config.toml
arch = "transformer"
model = "CTC audio transcriber"
dataset = "short read English sentences (LibriTTS-R)"
train_examples = 26041
gain_aug_db = 10
noise_aug = 0.01
time_shift_ms = 100
n_mels = 80
hop_length = 160
input = "mfcc"
spec_augment = true
win_length = 512
tokenizer = "char"
vocab_size = 32
norm = "layernorm"
norm_position = "post"
activation = "quick_gelu"
mlp_ratio = 6
head_dim = 48
fused_qkv = false
bias = "all"
qk_norm = true
parallel_block = false
dropout = 0.1
inner_norm = false
moe = "soft"
num_experts = 16
moe_every = 2
expert_mlp_ratio = 1
slots_per_expert = 2
shared_expert = false
subsampling = 2
layers = 12
width = 160
positions = "learned"
residual_init = "scaled_by_depth"
optimizer = "muon"
muon_scale = "match_rms_adamw"
lr = 0.0041
momentum = 0.9
nesterov = true
orthogonalizer = "newton_schulz_5"
adamw_lr_other_params = 0.0019
grad_clip = 1.0
steps = 4500
batch_size = 48
epochs = 8.3
lr_schedule = "cosine"
final_lr_fraction = 0
warmup_steps = 90
weight_decay = 0.5
adamw_weight_decay_other_params = 0.05
Rows from expert 7 of block 7, named by matrix and row number. Rows with one number belong to one neuron. Each number is 128 + 32 x the weight over its row's rms, rounded and kept within 0 to 255. All counts start at 0. After the name is the row's rms in percent of the matrix's.
# up: expert up (model.blocks.7.mlp.up, 16x160x160), inputs 0-159
# down: expert down (model.blocks.7.mlp.down, 16x160x160, transposed), outputs 0-159
up.87 102 [192 108 148 106 166 113  95 106 104  89 117 104 112  90 112 142 135 165  73  86  82 141 124 199 135  90 110 109 163 147 123 174 108 171  87 154 184 121 180 128 106 129  65 224 125 132 179 104 177 182 125  61 146 180 131 120 151 132 113 145 177 117  91 114 140 151 108 120 134 107 166 153 116  97 141  95 113 181 190  63  90 140 157 147 144 110  94 106 160  78 133 120 114  87 141 125 121  94 140 124 176 201 177 131  99 123 112 105 118  57 115 136 179 130  60 116 102 133  87 144 135  85  82 110 132 176 121 181 123 135 182 107 119 135 103 105 147 102 136 125 130 161  59 148 154 121  96 134 133 165 156 142 135 117 114 118  96 150 156 157]
down.87 099 [ 67 129 111 132 119 120 152 134 142 154 191 156 113  60 102 142 150  96  83 162 161 123 207  75 125 171 183 124 101 105 141 116 116 119 126 162  70 154 107  94 143 129 127 137 129 167 148 122  57  73 135 160 189  92 143  71 111 167 114 110 123 130 137 111 155  93 157 168 111 131 110 136 187 106 125 121 153 106 126 183 129 100 176 145 128  39 142 118 130 138 171  70 129 105 128 153 164 141 145 104 184 123 135 146 113 109 148  98 118 139 131 118  68 198 158 154  96 167 201 124 139 130  98 142 156  89 121 152 120 129  28 120  95 120 190 167  80 149 119 137 141 146 107  88 139 142 186 121 152 140 115 107 109  62 138 107  78 134 114 130]
up.88 050 [110  79 109 112 140 216 124 138 154  97 168 137 121 136 129 140 111 197 139 229 161 158 141  89 162  79  83  81  93 136 116  98 100 120 110 165  82 170 109 127 103 115 149 131 135  76  57 110  96 134 114 131  95 135 121 174 148 184 126 122 156  92 136 156 136  77 111 132 141 124 137 120  81 140  98 129 158  97 163 103 130 149 162 120  95 129 143 135 148 201  86 125 135 155 182 101 148 126 111  72 155 100 104  76 134 110 115 149 167  65 104 165 194 155  92 130 122 144 128 113 126 134 197 180 145 113 105 138 172 128 130  98 156  58  63 124 134 125 130 122 158  60 125 135  96  91 158 146 107 106 183 170 145 136 174 140 130  69 149 138]
down.88 049 [125 145 145 159  88  65 108 120 119 104  73  86 136  86 137 147 152 103 201 141 122 157 127  93 183 127  47 138 160  91 160  97 136 178  73 112 141 127 151 149 163 172 181 161 117 142 105 111 132 171 140  97  81  78 121 152  93 112 101 148 111  90 134  85  95 190 101 117 173 153 165 137 143 119 147 140 159  93  94 209 129  99 124 119  84 116 142 107 132  66  93  89 142  76  48 127 132 155 177 116  85 171 162 175 149 164 114  92 146 139 191 169  88 106 128 100 163 128 127 145  96 163 130 166  97 149 141 128 123 116 138 128 149 156 178 154  83 178  58 159 120 138 122 124 154 148 110 161 136 147 104  74 150 173 116  94 129 126 126  99]
up.89 111 [ 93 116 135  66 122 108 116 116 164 144 124 121 127 107 146 153  46 141 104 123 182 151 122  96 102 104  90 134 145 146 143 112 103 185 104 173 105  98 156 104 142 165 165 135  81 145 162 158 171 170  99  97 171 103 152 106 127 153 112  76 157 165  89 127 125 155 122  91 129 123  92 133 150 116 149 156 104  90 159 160 147  82 152 160 205 153 186 104  69 129  92 153  85 129 145 105 104 148 133 119 103 103 123 134 142 114  93 162 144 133 119  83 141 139 176  74 119 102 164 113 114 148  65 129 218  89 196  98 120 129 135  93  67 146  88  74 145 210 148 113 180 164 150  82 154 164  91 178 146 116  99 136 158 133 120  61 158 117 123 158]
down.89 102 [123  95 175 199 131 157 129  93 155 184 111  63 121 157 158  80 191  60  49 181 150  66 114 175 107 159 117 141  98 111  65 101 121 118 103 113 121 163  63 139  96 168 118 142  99 153 121 125  92 130 134  86  73 151 123  82 140 125 171 174 126 129  77 177 134 110 129 105  65 152 131  86  71 117 132 116 118 143 168 133 107 129 122  62  88 180 127 133 130 180 114 156  85 139 145 144 178 121 110  91 158 144 127 156 153 127 111 130  96 153 185 160 136 167 148 119  92 163 147 145 148 165 158  97  79 170 108 158 132 143 131 204 145 123 138 147 121 107  88 105 112 147 112 139 127 163 134 107 165  83 117 162  92  90 170 124 154  77 147 128]
up.90 127 [ 99 106 149 108  74 178 148 122 112 136 122 124 125 111 120 101  70 119 133 116  93  98 192 131 126  94 131  96  85 167 137  91  96 135 128 118  98 151 103 116 181 132 146 132 154 134 102 101 169  80 147  95 102 104  75 144 180 131 126 103 135 171 125 125 111 144 148  90 120 131  97 129 129 137 142 145  69  98 184 127 116 110 117 107  86 211 107  96 139 127 161  37 128  79 128 125 108 125 112  82 163 171 107 123 181 154 216 164 135 120 161 100 152 163 156 103 174  98 207 115 167  75 133 153 104 115 171 164 116 137  81 136  84 100 138 127 185 165 148 116 181 175 147 170 108 154 173 158 154 128 136 129  76 107 153  52 189 117  98 130]
down.90 125 [118 129 198 192 175 104 126  98 151 121  85 147 183 138 205  75 187  99 146  89 167 119 177 111 148 148 143 102 160 129 117 125 175  49 138 113 144 113 124 127  93 118 166 116 133  52 113 162 109  75 180 126 114 139 161 128 131 158 135 135  67 129 147 108 128 101  95 192 130 129 103  97 156 125 148  97 156 102  98 128 166 123 129 118 168 141 118 114 172 182 132 129 160 111 140 122 117  97 158  78 152 154 152  84 148  96  87 200  77 134  89 116 118 114 159 111 115 153 115 143 133 123  99  92  77  84 129  72 100 163 115 137  90 109 198 173 159 184  80 148 113 144 109 101 111 182 114 116 118  55 147 104 128 113  94 154 175  91 157 114]
up.91 107 [130 105  64 131 128  80 119  86 111 141 134 127 155 107 108 165 149 121  87  71 157 128 110 110  92 120 129 129 175 152 154 114  90  45 145  97  70 150 130 109 101 113 168  72  90 164 169 175  90 135 193 114 148 137 164  94 195 131 128 111 157 107 173 141  97 102 159 126 120 113 147 137 152  78 125 153 154 140  60 130 122 123 127  80 114  82 101 108  84 108 161 193 144 134 157 111 181 145 173 135 143 132 143 124 156 155  95 131 143 191  46 103  88 111 158 164 118 163 131 130 106 180  95 110 132 130 145  63 145 171 165 109 116 124  91  94 194 122 123 137 180  88 123  77 177 158 128 166 151  73 170 137 184 158 111 125 137  95 138 162]
down.91 108 [110 112 165 111  99 189 152 167 121 108 133  70 113 138 106 114  82 120 132 105 123  87 129 148 105  58 128 168 123 161  81 124 121 152 117 132 102 132 108 212 111 118 132 173 133 100 104 102  84 163 137  98 106 140  68 113 132 105  99 123 127 160  89 216 148 163  83 111 130 102 140 129 133 106  59 174  94 153 189 171 102 153 110 124 164 204 143 121 130 123 127  91 124 136 128 168 110 139  99 195 116  96 129 146 147 159 197 118  96 136 167 131 183 178  66 119 128  79  79 122 159  98  82 126 181 142 121 195 148  73 143 133 147 131 114 147  97  80 181 104 123 127 125 176 162 138  90 140 113 184 111 117 117  72 160 169 114 142  95 128]
up.92 103 [ 99 102  83 123 137 103 118 112 118 165  90 108 151 110  99 151 139 136  87 119 172 156  75 101 163 124 194 116 133 136 150  98 117 204 104 176  85 128 180 144  99  93  86 190  99 109 138 115 192 129 166 131 121 166 152 130 139 113 160 163  50  49 129 181 114 131 124  83 160 102 168 139  83 113  96 156  76 121 105  96 128 126 153 104 142 142 112 139 101  64  92 129 122 150 171 127 176 174  93  92 160 153 140 132 146 111 155 140 141  58  78 114 146 153 121 157 132  84 154 113 148 158 163 204 105 133 117 135 112 156 101 136 105  93 132  87 153 103 142 141 116 126 125 143 134 139  99 135  56 178 165 152 139 222  84 165 104 158 133  81]
down.92 104 [155 120 110 131 131 160 139 135 116  85 123 144 150  45 135 116 104  46 126 134 126 147  85  66 112 105  61 153 175 196 142  78 129 146 141  54 154 164  97 152 102  98 130 126 138 148 143 137  82 156 136 101 128  65  94 137 133 165 115 155 123 163 173 139  79 143 141 169 103 107  60 171 185 107 129 123 106 133 160 169 166 102 127 173 122  88 129 136 176 144 121 125 129 121 123  83  84 115 154 186  89 126 130 127  91 153 113 147 173 150 191 122 128 140 146 113 188 117 169 134 146  80 162 134 164 132 187 174 127 118  89  84 120 134  96 146  49 125 132 111 145  97 113 101 153 148  71 161 170 127  88 134 150 116 170 111 162  97  72 180]
up.93 097 [193 130 122  97 120 162 142 114 120 189 108 154 168  75 127 148 123  85 166 140 144  97  56 147  94 125 132 112 133 136 195 135 131 130 159 173 161 110 134 157  95 137  79  99 146 152  89  86 102 146 149 121 187 105 139 132 158 126 140 153 117  70 162 135 127 137 114 130 143 119 176 143 119 116 128  54 142  81 130 122  97  79 153  97 193  98 179 156 136  91  61 143 115 113 129 158 143 169 123 143 142 121 128 118  82 171 167 162  80 133 190  94 158 138 164 114 130 107  55 128 164  96 155 163 145  99  73  88 107 143 190 112 125 108 104 145 111 150 110  80 182  82 117 139 140 168 117 136 128 104 116 197 161  40 151 121  66 132  86  91]
down.93 106 [115 103 143 125 135 166 145 184 169  99 152  91 130  91 168 121  99 106 108 148 157 137 134 184 180 111  83 160 126 181 133  64 118 144 116  98 100 124 125 120 132 169 151 135  86 102 182 172 175 119  68 113 115 135 173 166  98  89 117 101 166 128 126 142  95 131 101 116 177 148  78 173 163 119 136 107  85 172 121 168 204 158 131 141  72 148 164 106 136 138 154 145 143 103 176 100 209  57 107 107 134 112 112 108 152 148  84 111 157 123  83 176 105  90 179 132 160 128 126 155 109 184 163 133  97 110 140  94 162  95  56 147 100  66 124 154 145  91 112 135 187 144 129 103 101  77 149  74 124 135  91  92 115 128 168  62 112 116 137 119]
up.94 109 [ 75  88 163 105  93 115 162 114 123 149 123 129 163 126 123 127  43  86 103 121 157 153 126 135 143 141 119 171 136 104 149 131 130 158 177 145 168 131 143  95 165 145 132 122 149 153 159  76 123 158  80 128 138 134 130  42 152 190  72 159 145 141 135  97  88 144 108  91 149 199 147 164 133 134 180 134 109 183 186  94 156 100  98 108 162 108 135 149 107 145 137 147 131  91 140  77 171 109 108 159  83 160 108  80 120 175  73 148 167 124 122 159 195 105 160  90 149 180 117  96 148 142  77 137 114  84 160 144 104 115 167 109 129 116  81  79  57  99 147 101 150 110 135  85 147  84 126 142 128 152 172  64 146 129 175 153  93 154 113  54]
down.94 111 [165 181 147 149 102 117 150  97 123 129 159 112 105 119 154 155 188 144 121 143 135  71 159 141  93 116 146 136 137 137 126 135 116 125 117 176 138 132 104 112 149 137  95 186 148  86 120 131 142 143 170 118 117 135 124 172  81 158 143 181  98 111 140 203 160 151 174 152  72 101  78  91 143 107 134  96 133 122 110 152 113 133 104 146 140 110 127 151 117 149 113 150  99 109 122 110 137  89 174  91 135  85 134  97 125 141 146  74 187  97 147 101 125 130 164 111 105  24 178 116  96 142 176 102  97  71 152 142 155  99 159 149 106 117 187 132 178 117  99 103  94 144 100 164 219 137 166 163 154  72  93 135 108  94  89  52 102  47 199  92]
up.95 112 [148 114 129 108  55 124 162 206  94 133 104 162 104 173 103  88 180 255 142  89 133 121 164 180 209 109 146 107  87  96  88 132 151 100 166 142 153 163 107 127 164 148  68  95 163 135 149 102  80 120 156 116  68 118 120 168  96 131  87  92 191 154 143  85 136 128 139 141 109  95 115 138 160 112  46 180 135 174 134 120 128 157 102 167 169 126 146 127  82 108 120 156 175 192 119 155 144 116 116 116 104 134  84 100 145 130 104 141 111 102  88 168 158 107 120  91 123 104 141 132 126 122  92 147 122  84 134  85 121 141  72 153 137 110 168 137 124 123 128 180 104 174 157 122 119 121  87 113 126  87 128 140 132  85 174  94 161 109 129 118]
down.95 115 [142 127  92  67 160 152 105 108 105 150 137 134 158 153 105 131 131 124 153 158  84 166  96  65  91 187 107 112 123  97  95 117 110 164 131 159 142 121 130 106  62 177 151 140 147 135 171 198 131  98 100 136 187  89 187 138 182 102 183  71 127  65  92 113 139 131 136  62 171 133 132 133 106 111 183  86 122  51  85 121  80 115 117 157 140 149 135 105 114 197 116  83 160 174 105 143 107 160 184 156 103 158 101 153 104 137 220  58 119 131 163 158 119 134 172 153 100 149 124 127 130 116 102 122 147  98 123 107 116 144 139 144 126 102  78 132 114 154 156 114  81 118 137  76 123 149 156 135 149  95 164 164 147 150  58 133 104 129 170 121]
up.96 095 [101 118 152 125 138 128 143 142 158 212 135 154 150 100  99 163 141 129  87 150 174 126 101  87 114 114  89  67 147 141 142 108  92 106 128 136  90 141 157 122 127 155 105 109  86 117  99 222 172 101  98  95 142 128 171  66 102  47 158 114  93 117 116 130 128 124 168 164 134 121 135 211 112 131 134 161 129 132 141 138 181  76  99  99 116 113  78 105  99  92 124 124 117  95 162 184 147 162 104 110  88 130 107 101 148 109 133 140 137  57 119  67 138 155 163  95 174 115 106 110 185  86 157  57 207 103 157 172 139 165 129 107 129 178 128 146 126 128 138 146 120  92  78 174 195  99 108 143 165 150  94 159 166 123 138 162 115  90 148 143]
down.96 095 [123  98 135 152 150 149 152 115  81  60 113 135 215 180 117 111  83  52  74 154 144  91 161 160 181 113  70 140 111 113 155  73 136 121 139  92 145 174 124 141 156 126  83 131 135 139 137  82  90 115 145 121  74 100  85 176 102  93 121 168 118 184 134 118 162  99 153 128  38 132 122  43 157 123 189 100 126 136 121 127 142 199 107 146 143 169 152 176 111 205 128 106 144 163 131  93 164  94 126 165 123 177 123 107 107  91 138 176 152 175 134 148 117 180 149 130  81 119 126 117 119 154  80 105  85 125 138 152 118 127 116 147 148 176 122  89 142 133 163 151 125 156  99 127  79 114 120 158 123  81 147 131 114 159 152  62 139 116 127 116]
up.97 086 [114 120 131 109 143 165 196 156 166 114 103 182  75  95  95  32 163  89 113  91 162 164 112 149  71 141  71  86  72 157  70 123 134 116 189 130 159 126 116 128 158 177 126  73  93 113 134  99 134 108 103 148 134 109 145 103 128 167 101 144 114 164 129  95  54 155  88 127  77 171  85  75  94 134 112 164 149 122 138 120 110 127 165 129 182  80 107 191 116  90 136  72  96 158 154  88 139 138 159 108 132 128 133 140 112  87 148  76 158 134 162 101 163 167 123 144 158 141 175 143 136  87 145 147 102 146 104 208  70 152 148 114 166 159 177 134 163 154 149 159 143 100 140 148 151 108 190  97 101 116 105 138 149 135 142  85 143 113 150 130]
down.97 088 [158 144 118 122 172 108 108  56  58 101  86  61 127  89 205 209 160 166 123 147 126 114 103 117 158 107 151 117 108 100 195 134 123 126 158 200 163 137 154  96 106 178 128 185 119 122 156 116 142 114 116 135 161 195  73 153 129 152 197 123 129 100 170 149 122 105 142 152 113 132 153 137 129 106 125 123  92 144  82 123 151 174 106 162  77 148 167  71 179 143 138 170 143  98  94 111 113 104  95 119 116 126 114 156  96 155 125 135 139 135 143 143 125  74 115 173  94 130  94 168 121 105 134  72 160 127 152  75 139 100  76 111 100 107 143 112 145 119  47 177 150 167 168  60 116 171 121 138 116 137 111  66 103  89 106 145 106 157 148 139]
up.98 101 [117  89 130 119 156 169  82 106 161 186 171  98 134 192 137 137 177 143 146 122 135 129  95 189 181 159 129 150 118 119 151 134  77 127  77 129 154 103  98 103 120 190  98 115 133 137  98  85  96 191 173 180 126 165 124 123 141 151 136  70  77 109 129 183 179  61 114 155 108 122 138 100  87 145  78 157  70 105 122 100 111  98 126 162 146 110 165 103 156  92 101 176 105 118 132 213 173 147 120 113 141 168 128 139 164  99 119 163 127 117 113  81 138 139 180 116 101 132 104 166 114 133 127 174  79 142 134 122 146 101 130 134 123 198 137 131 125 158 126  99 117 118 138 111 133 124 133  69 109  23 168 141 171 109  97  79 114 143  74  71]
down.98 097 [162 194 184  67  96 159 133 165 149 110 146 112 123  86 128  88  92  77 146 153 202 118 158 125  89 145 100 186 118 143 174 144 113 127 140 115 129 169 128 133 147 154 163 143 125 118 153 152 108  99 103  69 132 127 186 128 112 113 151 105  91 101 103 137 109  98 167 115 148 151  94 144  72 123 137 129 178 128 153 198 108 132  70 135 138 128  88 141  83 146 173 130 187  91 123 142  65 112 119 182  46 124 109 120 107 118 117 128 128 152  89 180 159  77 142 143 151 150  74 112 167 156 139 120 114  70 131 151 137 141 125 147 194  57  62 145 127 149 168 116 199 152  90  91  86 108 108 160 136 187 120 107 131  89  96 145 135  86 106 142]
up.99 121 [130 168 132 115 138 112 104 121 189 139 183 119 157 113 145 129 174 148 125 121 143 163  80  95 118 125 121 183 113 111 184 159 159  93 174 138  87 132 104  43  98 127 115 147  71 163 117  93 205  95 115 145 154 113 143 126 104  96 133 122  77  66 108 195 147 114 129 123 151 117  99 231 131 103  72 108  67 112 114 164 164 154 152 135 151 236 124 129 151 120 130 166  92 148 159 144 122 129 133 104 134  86 129 122 172  84 171 111 148  75 124 122 116 159 106 109 178  95 120 100 133 154  95  86 136 107 165 201 142 145 170 125 157  96 126  52 133  97 145 113 134 125 120 148 146  80  91 144 166 120 113  96 134 123 151 110 108 116 100  79]
down.99 118 [127  53 144 145 123 158 170 151 120 143  92 137  90 122 109 116 104 117 141 148 161 111 168  97 173 117 164 155 163  95  94 115 134 140 134 168  98 107 124 160  54 173  72 161 121 152  95 163 120 140  97 108 105  94 176 128 124 161 150 205 134 170 118 124  92 148 137  78  66 143 121  51 149 115 132 151 142 165 155 130 103 128  86  99 136  92 147 171  80 166 156 166 143  65 133  60 103 158 101 133 120 110 130 135 155 100  94 187 111 116 164 161 139 102 150  93 110 174 157  83 154 128 191 108  82 117 119  89 120 125 151  92 119 136  79 163 122  94 157  83 211 116  83 107 108 117  82 125 210 132 164 124 136 156 181 125 144 136 155  90]
up.100 107 [111 123 147  99 125 140  80 141 180 138 182 121 148 103 140 145 144 174 126 135 113 164 189 157 136  67  69 151  99  77 192 178 127 146  88 157 140 138 104  99 141 127 127 145 133 106  81 166 106 111  93  58  94 115 156  99 112 128 190 100 157 181  69 111 103 166 152 106 167 121 116 112 109 139 159 103  44  59 163 136 172  93 121 154 133 147 125 165 124 145 135 106 146 149 131  73 163 123 167 116  61  97 145  61 113 100 196 152 161  66 113 171 123 121 138 114 105  90 141  89 142 103 113 166 138 133 159  95 154 147 129 117 192 161  96  69 113 119 153 115  81 133 105 143 122 155 177  82 136 127 149 155 182 131 159  89 163 155 123 116]
down.100 111 [109 172 156 173 108 137 123 116 100 122  87 117 158 185 126 167 120 144 157 164 165 138 155  85 202 172 130  57  61 112 104  58 163 136 102 112  75 133 135 150 141 203 212 133  82 111 142 126 116 135 185 185 105 148  72 133 121  84 157 122  86 113 122  90 163 161 119 104  51  85 138  88 133  88 118 131 132 187  50 126 112  88 193 114 168 124 138  86  82 185 117 149 130 144  99 145 143 124 133 124 105 125 156 127 120  81 143 100  92 183 154 155 108 113 172 138 139 173 142 114  98 185 144 160 144  76 154  94 109 144 135  98  83 125 121 153 137 133 110 127 119 119 112 165 101 134 155 158 128 112  81 117 162 109 117 130 162  90 116 131]
up.101 100 [173 185 100 108 144  81 132 187 121 163  84 138 166  49 152 172 138 113 158 152  85 139 121 126  26 115 181 192 139 125 195  98 135 139 148 107 204 129  58 105  80 140 112 166 112 131 142 121 149 168  60 135 183 141 152 113 103 151  81 120 121 120 166  73 137 119 125  98 122  82  76 149 141 120 151 147  88 142 109 104  90  76 129 159 144 109  98 134 140 129 128 119  87 121 141  93 145 159 146 161 111 140  89 114  93 127  93 147 163 182 160 172 153 154 141 125 131 115 138  65 126 113  81 164  97 168 144 143 142 125  91 117 143 163 147  83 132 131 119 144 151 119 143  96 174 167 104  88 119 148 128 146 103 205  81 104 155 122 100  74]
down.101 098 [ 89 145 118 113 109 141  99 164 115 198 168 123  70 159 167 114 142 165  61  96 125  94 128 134 154 102 125 138 186 173  83 128 110 149 145 134  79 144 166 123 138 132  85 114 157  87 181 115 155 128 147 196 121 160 123 125 115 157 154 142 124  98 113  79 170  90 117 142 108 107 187 115 133  92 102 119  76 169 160 117 151 145 175 189  96 123 174 143 105 165 114 141  93 156 129 112  95  89 151  80  99 117 103 128 155 152 126 116 123 122 179  77 124 169 117 172 137 149 152 139 191 131 163 113 154  85 112 119 166 105 131 106  92  47 114 147 104 171 110  53  96  90 102 125 145 111  61  71 156  93  58 160 185  93 159 168 142 151 129 136]
up.102 083 [113 169  88 134 153  70 170  78 128 133 204 151 165  99 129 153 119 115  63 116 172 111 168 121  77 157  90 141 156 131 151 118  96 118 162 174  72 162 110 145  88 111 210  70 120  88 107 131 105  99 134 136 178 191 172  89 145 131 139  68 128 148 137 135 114  84  84 125 141 134  92 151 126 159  66  97 126 118  99 189 164  80  90 100 101 111  95 144 168 101 108 150 126 123 163 114 169 169 159 156 126 111 139 124 137 105  61  92 129 154 119 106  99 165 127  93 190 142 154 129  89 130 122 103 176 152 165 156 113 119  90 141 161  91 172 112 162 142 200 125 162 125 115  76 188 187 118  95 111 123 127 114 163 103 125 154 119 111 123  87]
down.102 076 [154 127 149  92 144 102 127 130  96 130 118  91 113 118 164 111 110  80 140  42 183  42 108 136 141  75 108 186 149 146 114 149 110 103  86 135 163 119 145 193 164 130  98 149 159 146 108 155  55 172 135  98  69 139  34 140 121 145 131 159  66 144 170 131 153 111 153 116 145 124 185  93 144  75  86 104 141 139 114  82  59 193 158 167 162 177 157 150 102 152 145 110 113 122 180 143 180 106 104 127 146 113 120 159 148 136 176 148  85  93 127 126  99  91 121 160 119 113  95 142  92  90 137 129 115 123 145 133 155 145 157 168 139 167 102 106 106 114 132 109 194  71 122 124 105  97 112 159 155 131 135 137 136 134 163  95 178 107  94 195]
up.103 094 [160 187  74 144 182 156 175 125 112 148 160  97 152 164 106 177 153 133 143 131 111 137  92 151 101 124 147 103 154 154  89  97 132 151 124 179 109  96  65  85 124 176 126 102 127  75 119 160 149 149 140  99 133 145 134 127 114 132 152 108 122  80 172 100 116 113 141 130 142 132 168 138 129 136  98 149  43  59  75 154 148 166  86 115  91 164 114 115 143 132 201 140 160 154  86  97 130 147 114 133 160 126 123  43 172  89 121  99 105  93 109  98  85 184 154 126 168  95 130 133 133 112 137 144 158  80  99 172 148  94 143 135 107 122 129 160 199 140 158  91 163 136 163 145 158  74 148 133  62 167 104 197 166  88 132 100 148  61  89  87]
down.103 093 [116 130  96  76  98 122 120  87 129 141  82  64 157 103 133 126  99 136 167 118 108 151 174 125 157  78  99 140  97 143  92 167 145 113 130 102 173 161 186 201 194 124 123 133 129 113 135  76  98 103  84 100  60  91  44 176 145 138 165 120 139 149 170 101 117 136 110 114  98  85 162  86 103 125 109  93 173 133 193  81 156 168 168 143 130 121 101  88 149  90 130 181 149  81 188  97 145 131 104 145  94 136  99 143 114 138  99 135 100 178 120 178 188 124 104 149 146 155  99 116 110 171  86  94 121 158 104 133 113 169 147 109 182 131 138 173 120 140 124 122 152 131 150  65  71 123 179 157 118 118  87  82 159 127 151 141 174 182 136 152]
up.104 103 [140 160 110 115  87 132 139 199 108 147 102 154 142 150 122 145  69 122  86  96 147 145 171 187 108  82 116 128 101 160 183 114  56 130  68 180 153 111 102 145 125 139 112 161 157 105  96 210 151 101 135 155 145  73 155 124 157 118 145 146 155 138 129 147 186 144 153 128  87  92  78 125 112 129 150 128  84 199  93 116 115 133 101  92 137 171  84 141 117 118 136 129 140 130  63  72 132 184 133 132 144 125 140 178 161 110 145 123 127  90 143 121 130 109 177 134 169 155 218  98 119 124 121 118 106 126  87 133 116 158 123 175 168  88 105 111  83  76  78 119 120  57 163 120 117 174 140 105  94 112 174 175 143 181 109  61 134 103  82 128]
down.104 104 [ 96 122 165 150 144 124 210  73 149 115  55  98 115 125 154  48 168 112 135 112 113  78  86 102 183 185 119 149 175 157 136 134 169 117 121 154 107 141  93 196 170 142 202  41  90  73 139 119 137 148 120 133 119 149 108 139  68  94 123 107  92 107 162 140  58 136 103 114 152  90 125 137 122 162 111 137  90 145 120 120 151 147 167 137  89  85 106 123 168 170 121 186 126 116 134 167 120  98 149 153  67 163 110 128 101 169 120 124  61 121 152 144 151 135 126 168 149  96 126 131 137 175 141 112 150  77 142 132 127  64 158  88 100  86 116 126 138 126 170 108 125 100 147 150 105 174  95 189 149 109  94 152 158  94 142 192 132 123 122 156]
up.105 112 [101  82 155 134 107  83 187 117  81 164 215 141 126 119 152 108 147  72 178  98 197 165 140 174 196 142  91 129 124 103 151 126 126 167 160 154 163 113  99 176 118 144 133 163  96 175 168  27 129  64  76 156 153  92 157  96 119 132 150 100 113 133 103 135 100  96 161 136  70 121 160 144 135 127 129 170 101 126 139 151  92 147 112 125 155 167 129 129 150 135 108  63 176  97 111  64 142 102  80 145 150 112 134  85 175 138  81 182 137 118 161 130  88 111  99 111 112 101  94 128 139 132  76 105  79 164 143 151 138 107 110  97 138 125 129  59 156 146 131 123 154 132  88 134 145 124 112  98 126 123 123 185 122 173 173 136 104 198 117 106]
down.105 110 [148 146  73 137 141 105  93 143 162 118  91 107 125 189  81 122 102 153 127  80 149  87 116 106  79  89 116 171 158 177 119 100 116 151 162 190  79 140 132  96  61 150 118 194 128  90 105 152 176 123 138 129 107 168 169 152  94 154 139  91  54 136 151 108 105 105 160 137 140 121 131 119 175  64 142 135 120 100  79 114  63  96 101 101 153 112 114 129  80 150 189 132  87 136 214 153  90 141 164  85 115 152 153  88 125  75 146 130 121 164 111 111 150 134 186 124 168 156 157 126 123 149 182 119 169  99 147 159 153 103  97 104 149  63 144 142 137  70 139 149  73 117 140 138  99 177 137 154 159 137 189 109 152 110 128 118 156  98 134 188]
up.106 069 [140  82 157 124 122 182 183 142 200 127 113 163 174 113 158 148 107 131 173 163 146 154 125 126 138  89  71 147 128 154  79 146 140 131 121 133 107 105 144 156 130 120 125  69 123 102  96  22  94 148 107  93 133  69 100 153 155 171  84 144 151 111  95 186 127  89 105 144 161 114 105 108 115 176 101  66 137 150 146 176 130 114 145 135 157 116 145 123 124 186 135 107 130 103 172  66 170 224  65 136 132 129 154  90 127 152 159 168 128 145 157 156 149 123 105 154  94 201 100  96 118 145 152 144 108 120 114 146  61 111 111 135 113  91  69 171 102 111 159 133 151 142 131  94 144 123  72  85 115 107 128 157 114  81 158  87  89 136 191 120]
down.106 076 [115 130 160 112 137  61 148 106 103 102 165 100  91 102 135 153 128 113 136  88 166 147 151 128 103 129  89 149 120 133 194  89 136 143 116 173 125 173  93 122 147 148 137 184 117 134 139 182 181  97 102  84 109 161 167 140 111 167 159 115  97  72 156  72 115 109  81 125 179 163 135 136 157  97 102 165 122 132  88 121 121 176 167  90  63 173 103  60 161  95 181  96  89  76 119 124 138 121 234 119 122 176 143 141 138  99 114  41 177 104 121 131 137  77 177 155 154  82 128 131 121  75 136 175 125 161 115 104 173 108 198 170 102 133 149 112 135 107  84 145 170 108 124 100 114 120 151 145 118 143 122 102 134 154 104 158 143  91 163 117]
up.107 084 [122 131 151 174 128 164 166 226 116 123 135 191  97  96  85 154 134 147  83 130 137 131  91 161  41 134 102 128 110 121 110 121 150 111  88 143 148 178 102 126 110 132 157  93 128 132 123 101 145 139 108 108 140 150 169 129 157  88 158 111 103 141 178 125 129 173  98 163  76 129 144 108 139 102 163 146  89 146 108 148 142  72 114  57 114 124 112 143 101  78 103  97  84 104 124 153 128 184 131 145 117 136 132 200 115  98 133 107 160 182 203  96 102  91 176 119 127 113 119 149 103 144  85 109 135 174 116 146 108 119 152 132 158 218 151 137 128  81 157 105 121 136 144 117 132 180 117  81  94 146  54  86 104 169  55 143 143 205  81 123]
down.107 085 [142 172  92  66 168  96 137 132 142 140 154  89 178 119 124 101  35 108 113 116 155  82 122 177 194 123 161 125 180 136 141 146  87  70 196 108 115  78 153 129 144 111  91 123 174 114 151 175 105 105 154 178 132 167  99 129  97 111 112  87 166 126 120 146 125 119 116 132 151 114 166 148 114 111 103  90 118 169 137  59  73 213 125 197  75 122 152  88 143 141 109 156 155 105 138 123 100 123  94 153 153 100  85  95 127 131 114 125 116  93 159 130 126 126  58 170 116 166 130 114 155 130 152 137 146 105 115 141 108 163 126 147  88  46 132 120 159 131 146 188 115 121  69 168 115 109  87 117 167 153 109 138 154  88 200 164  95 131 154 163]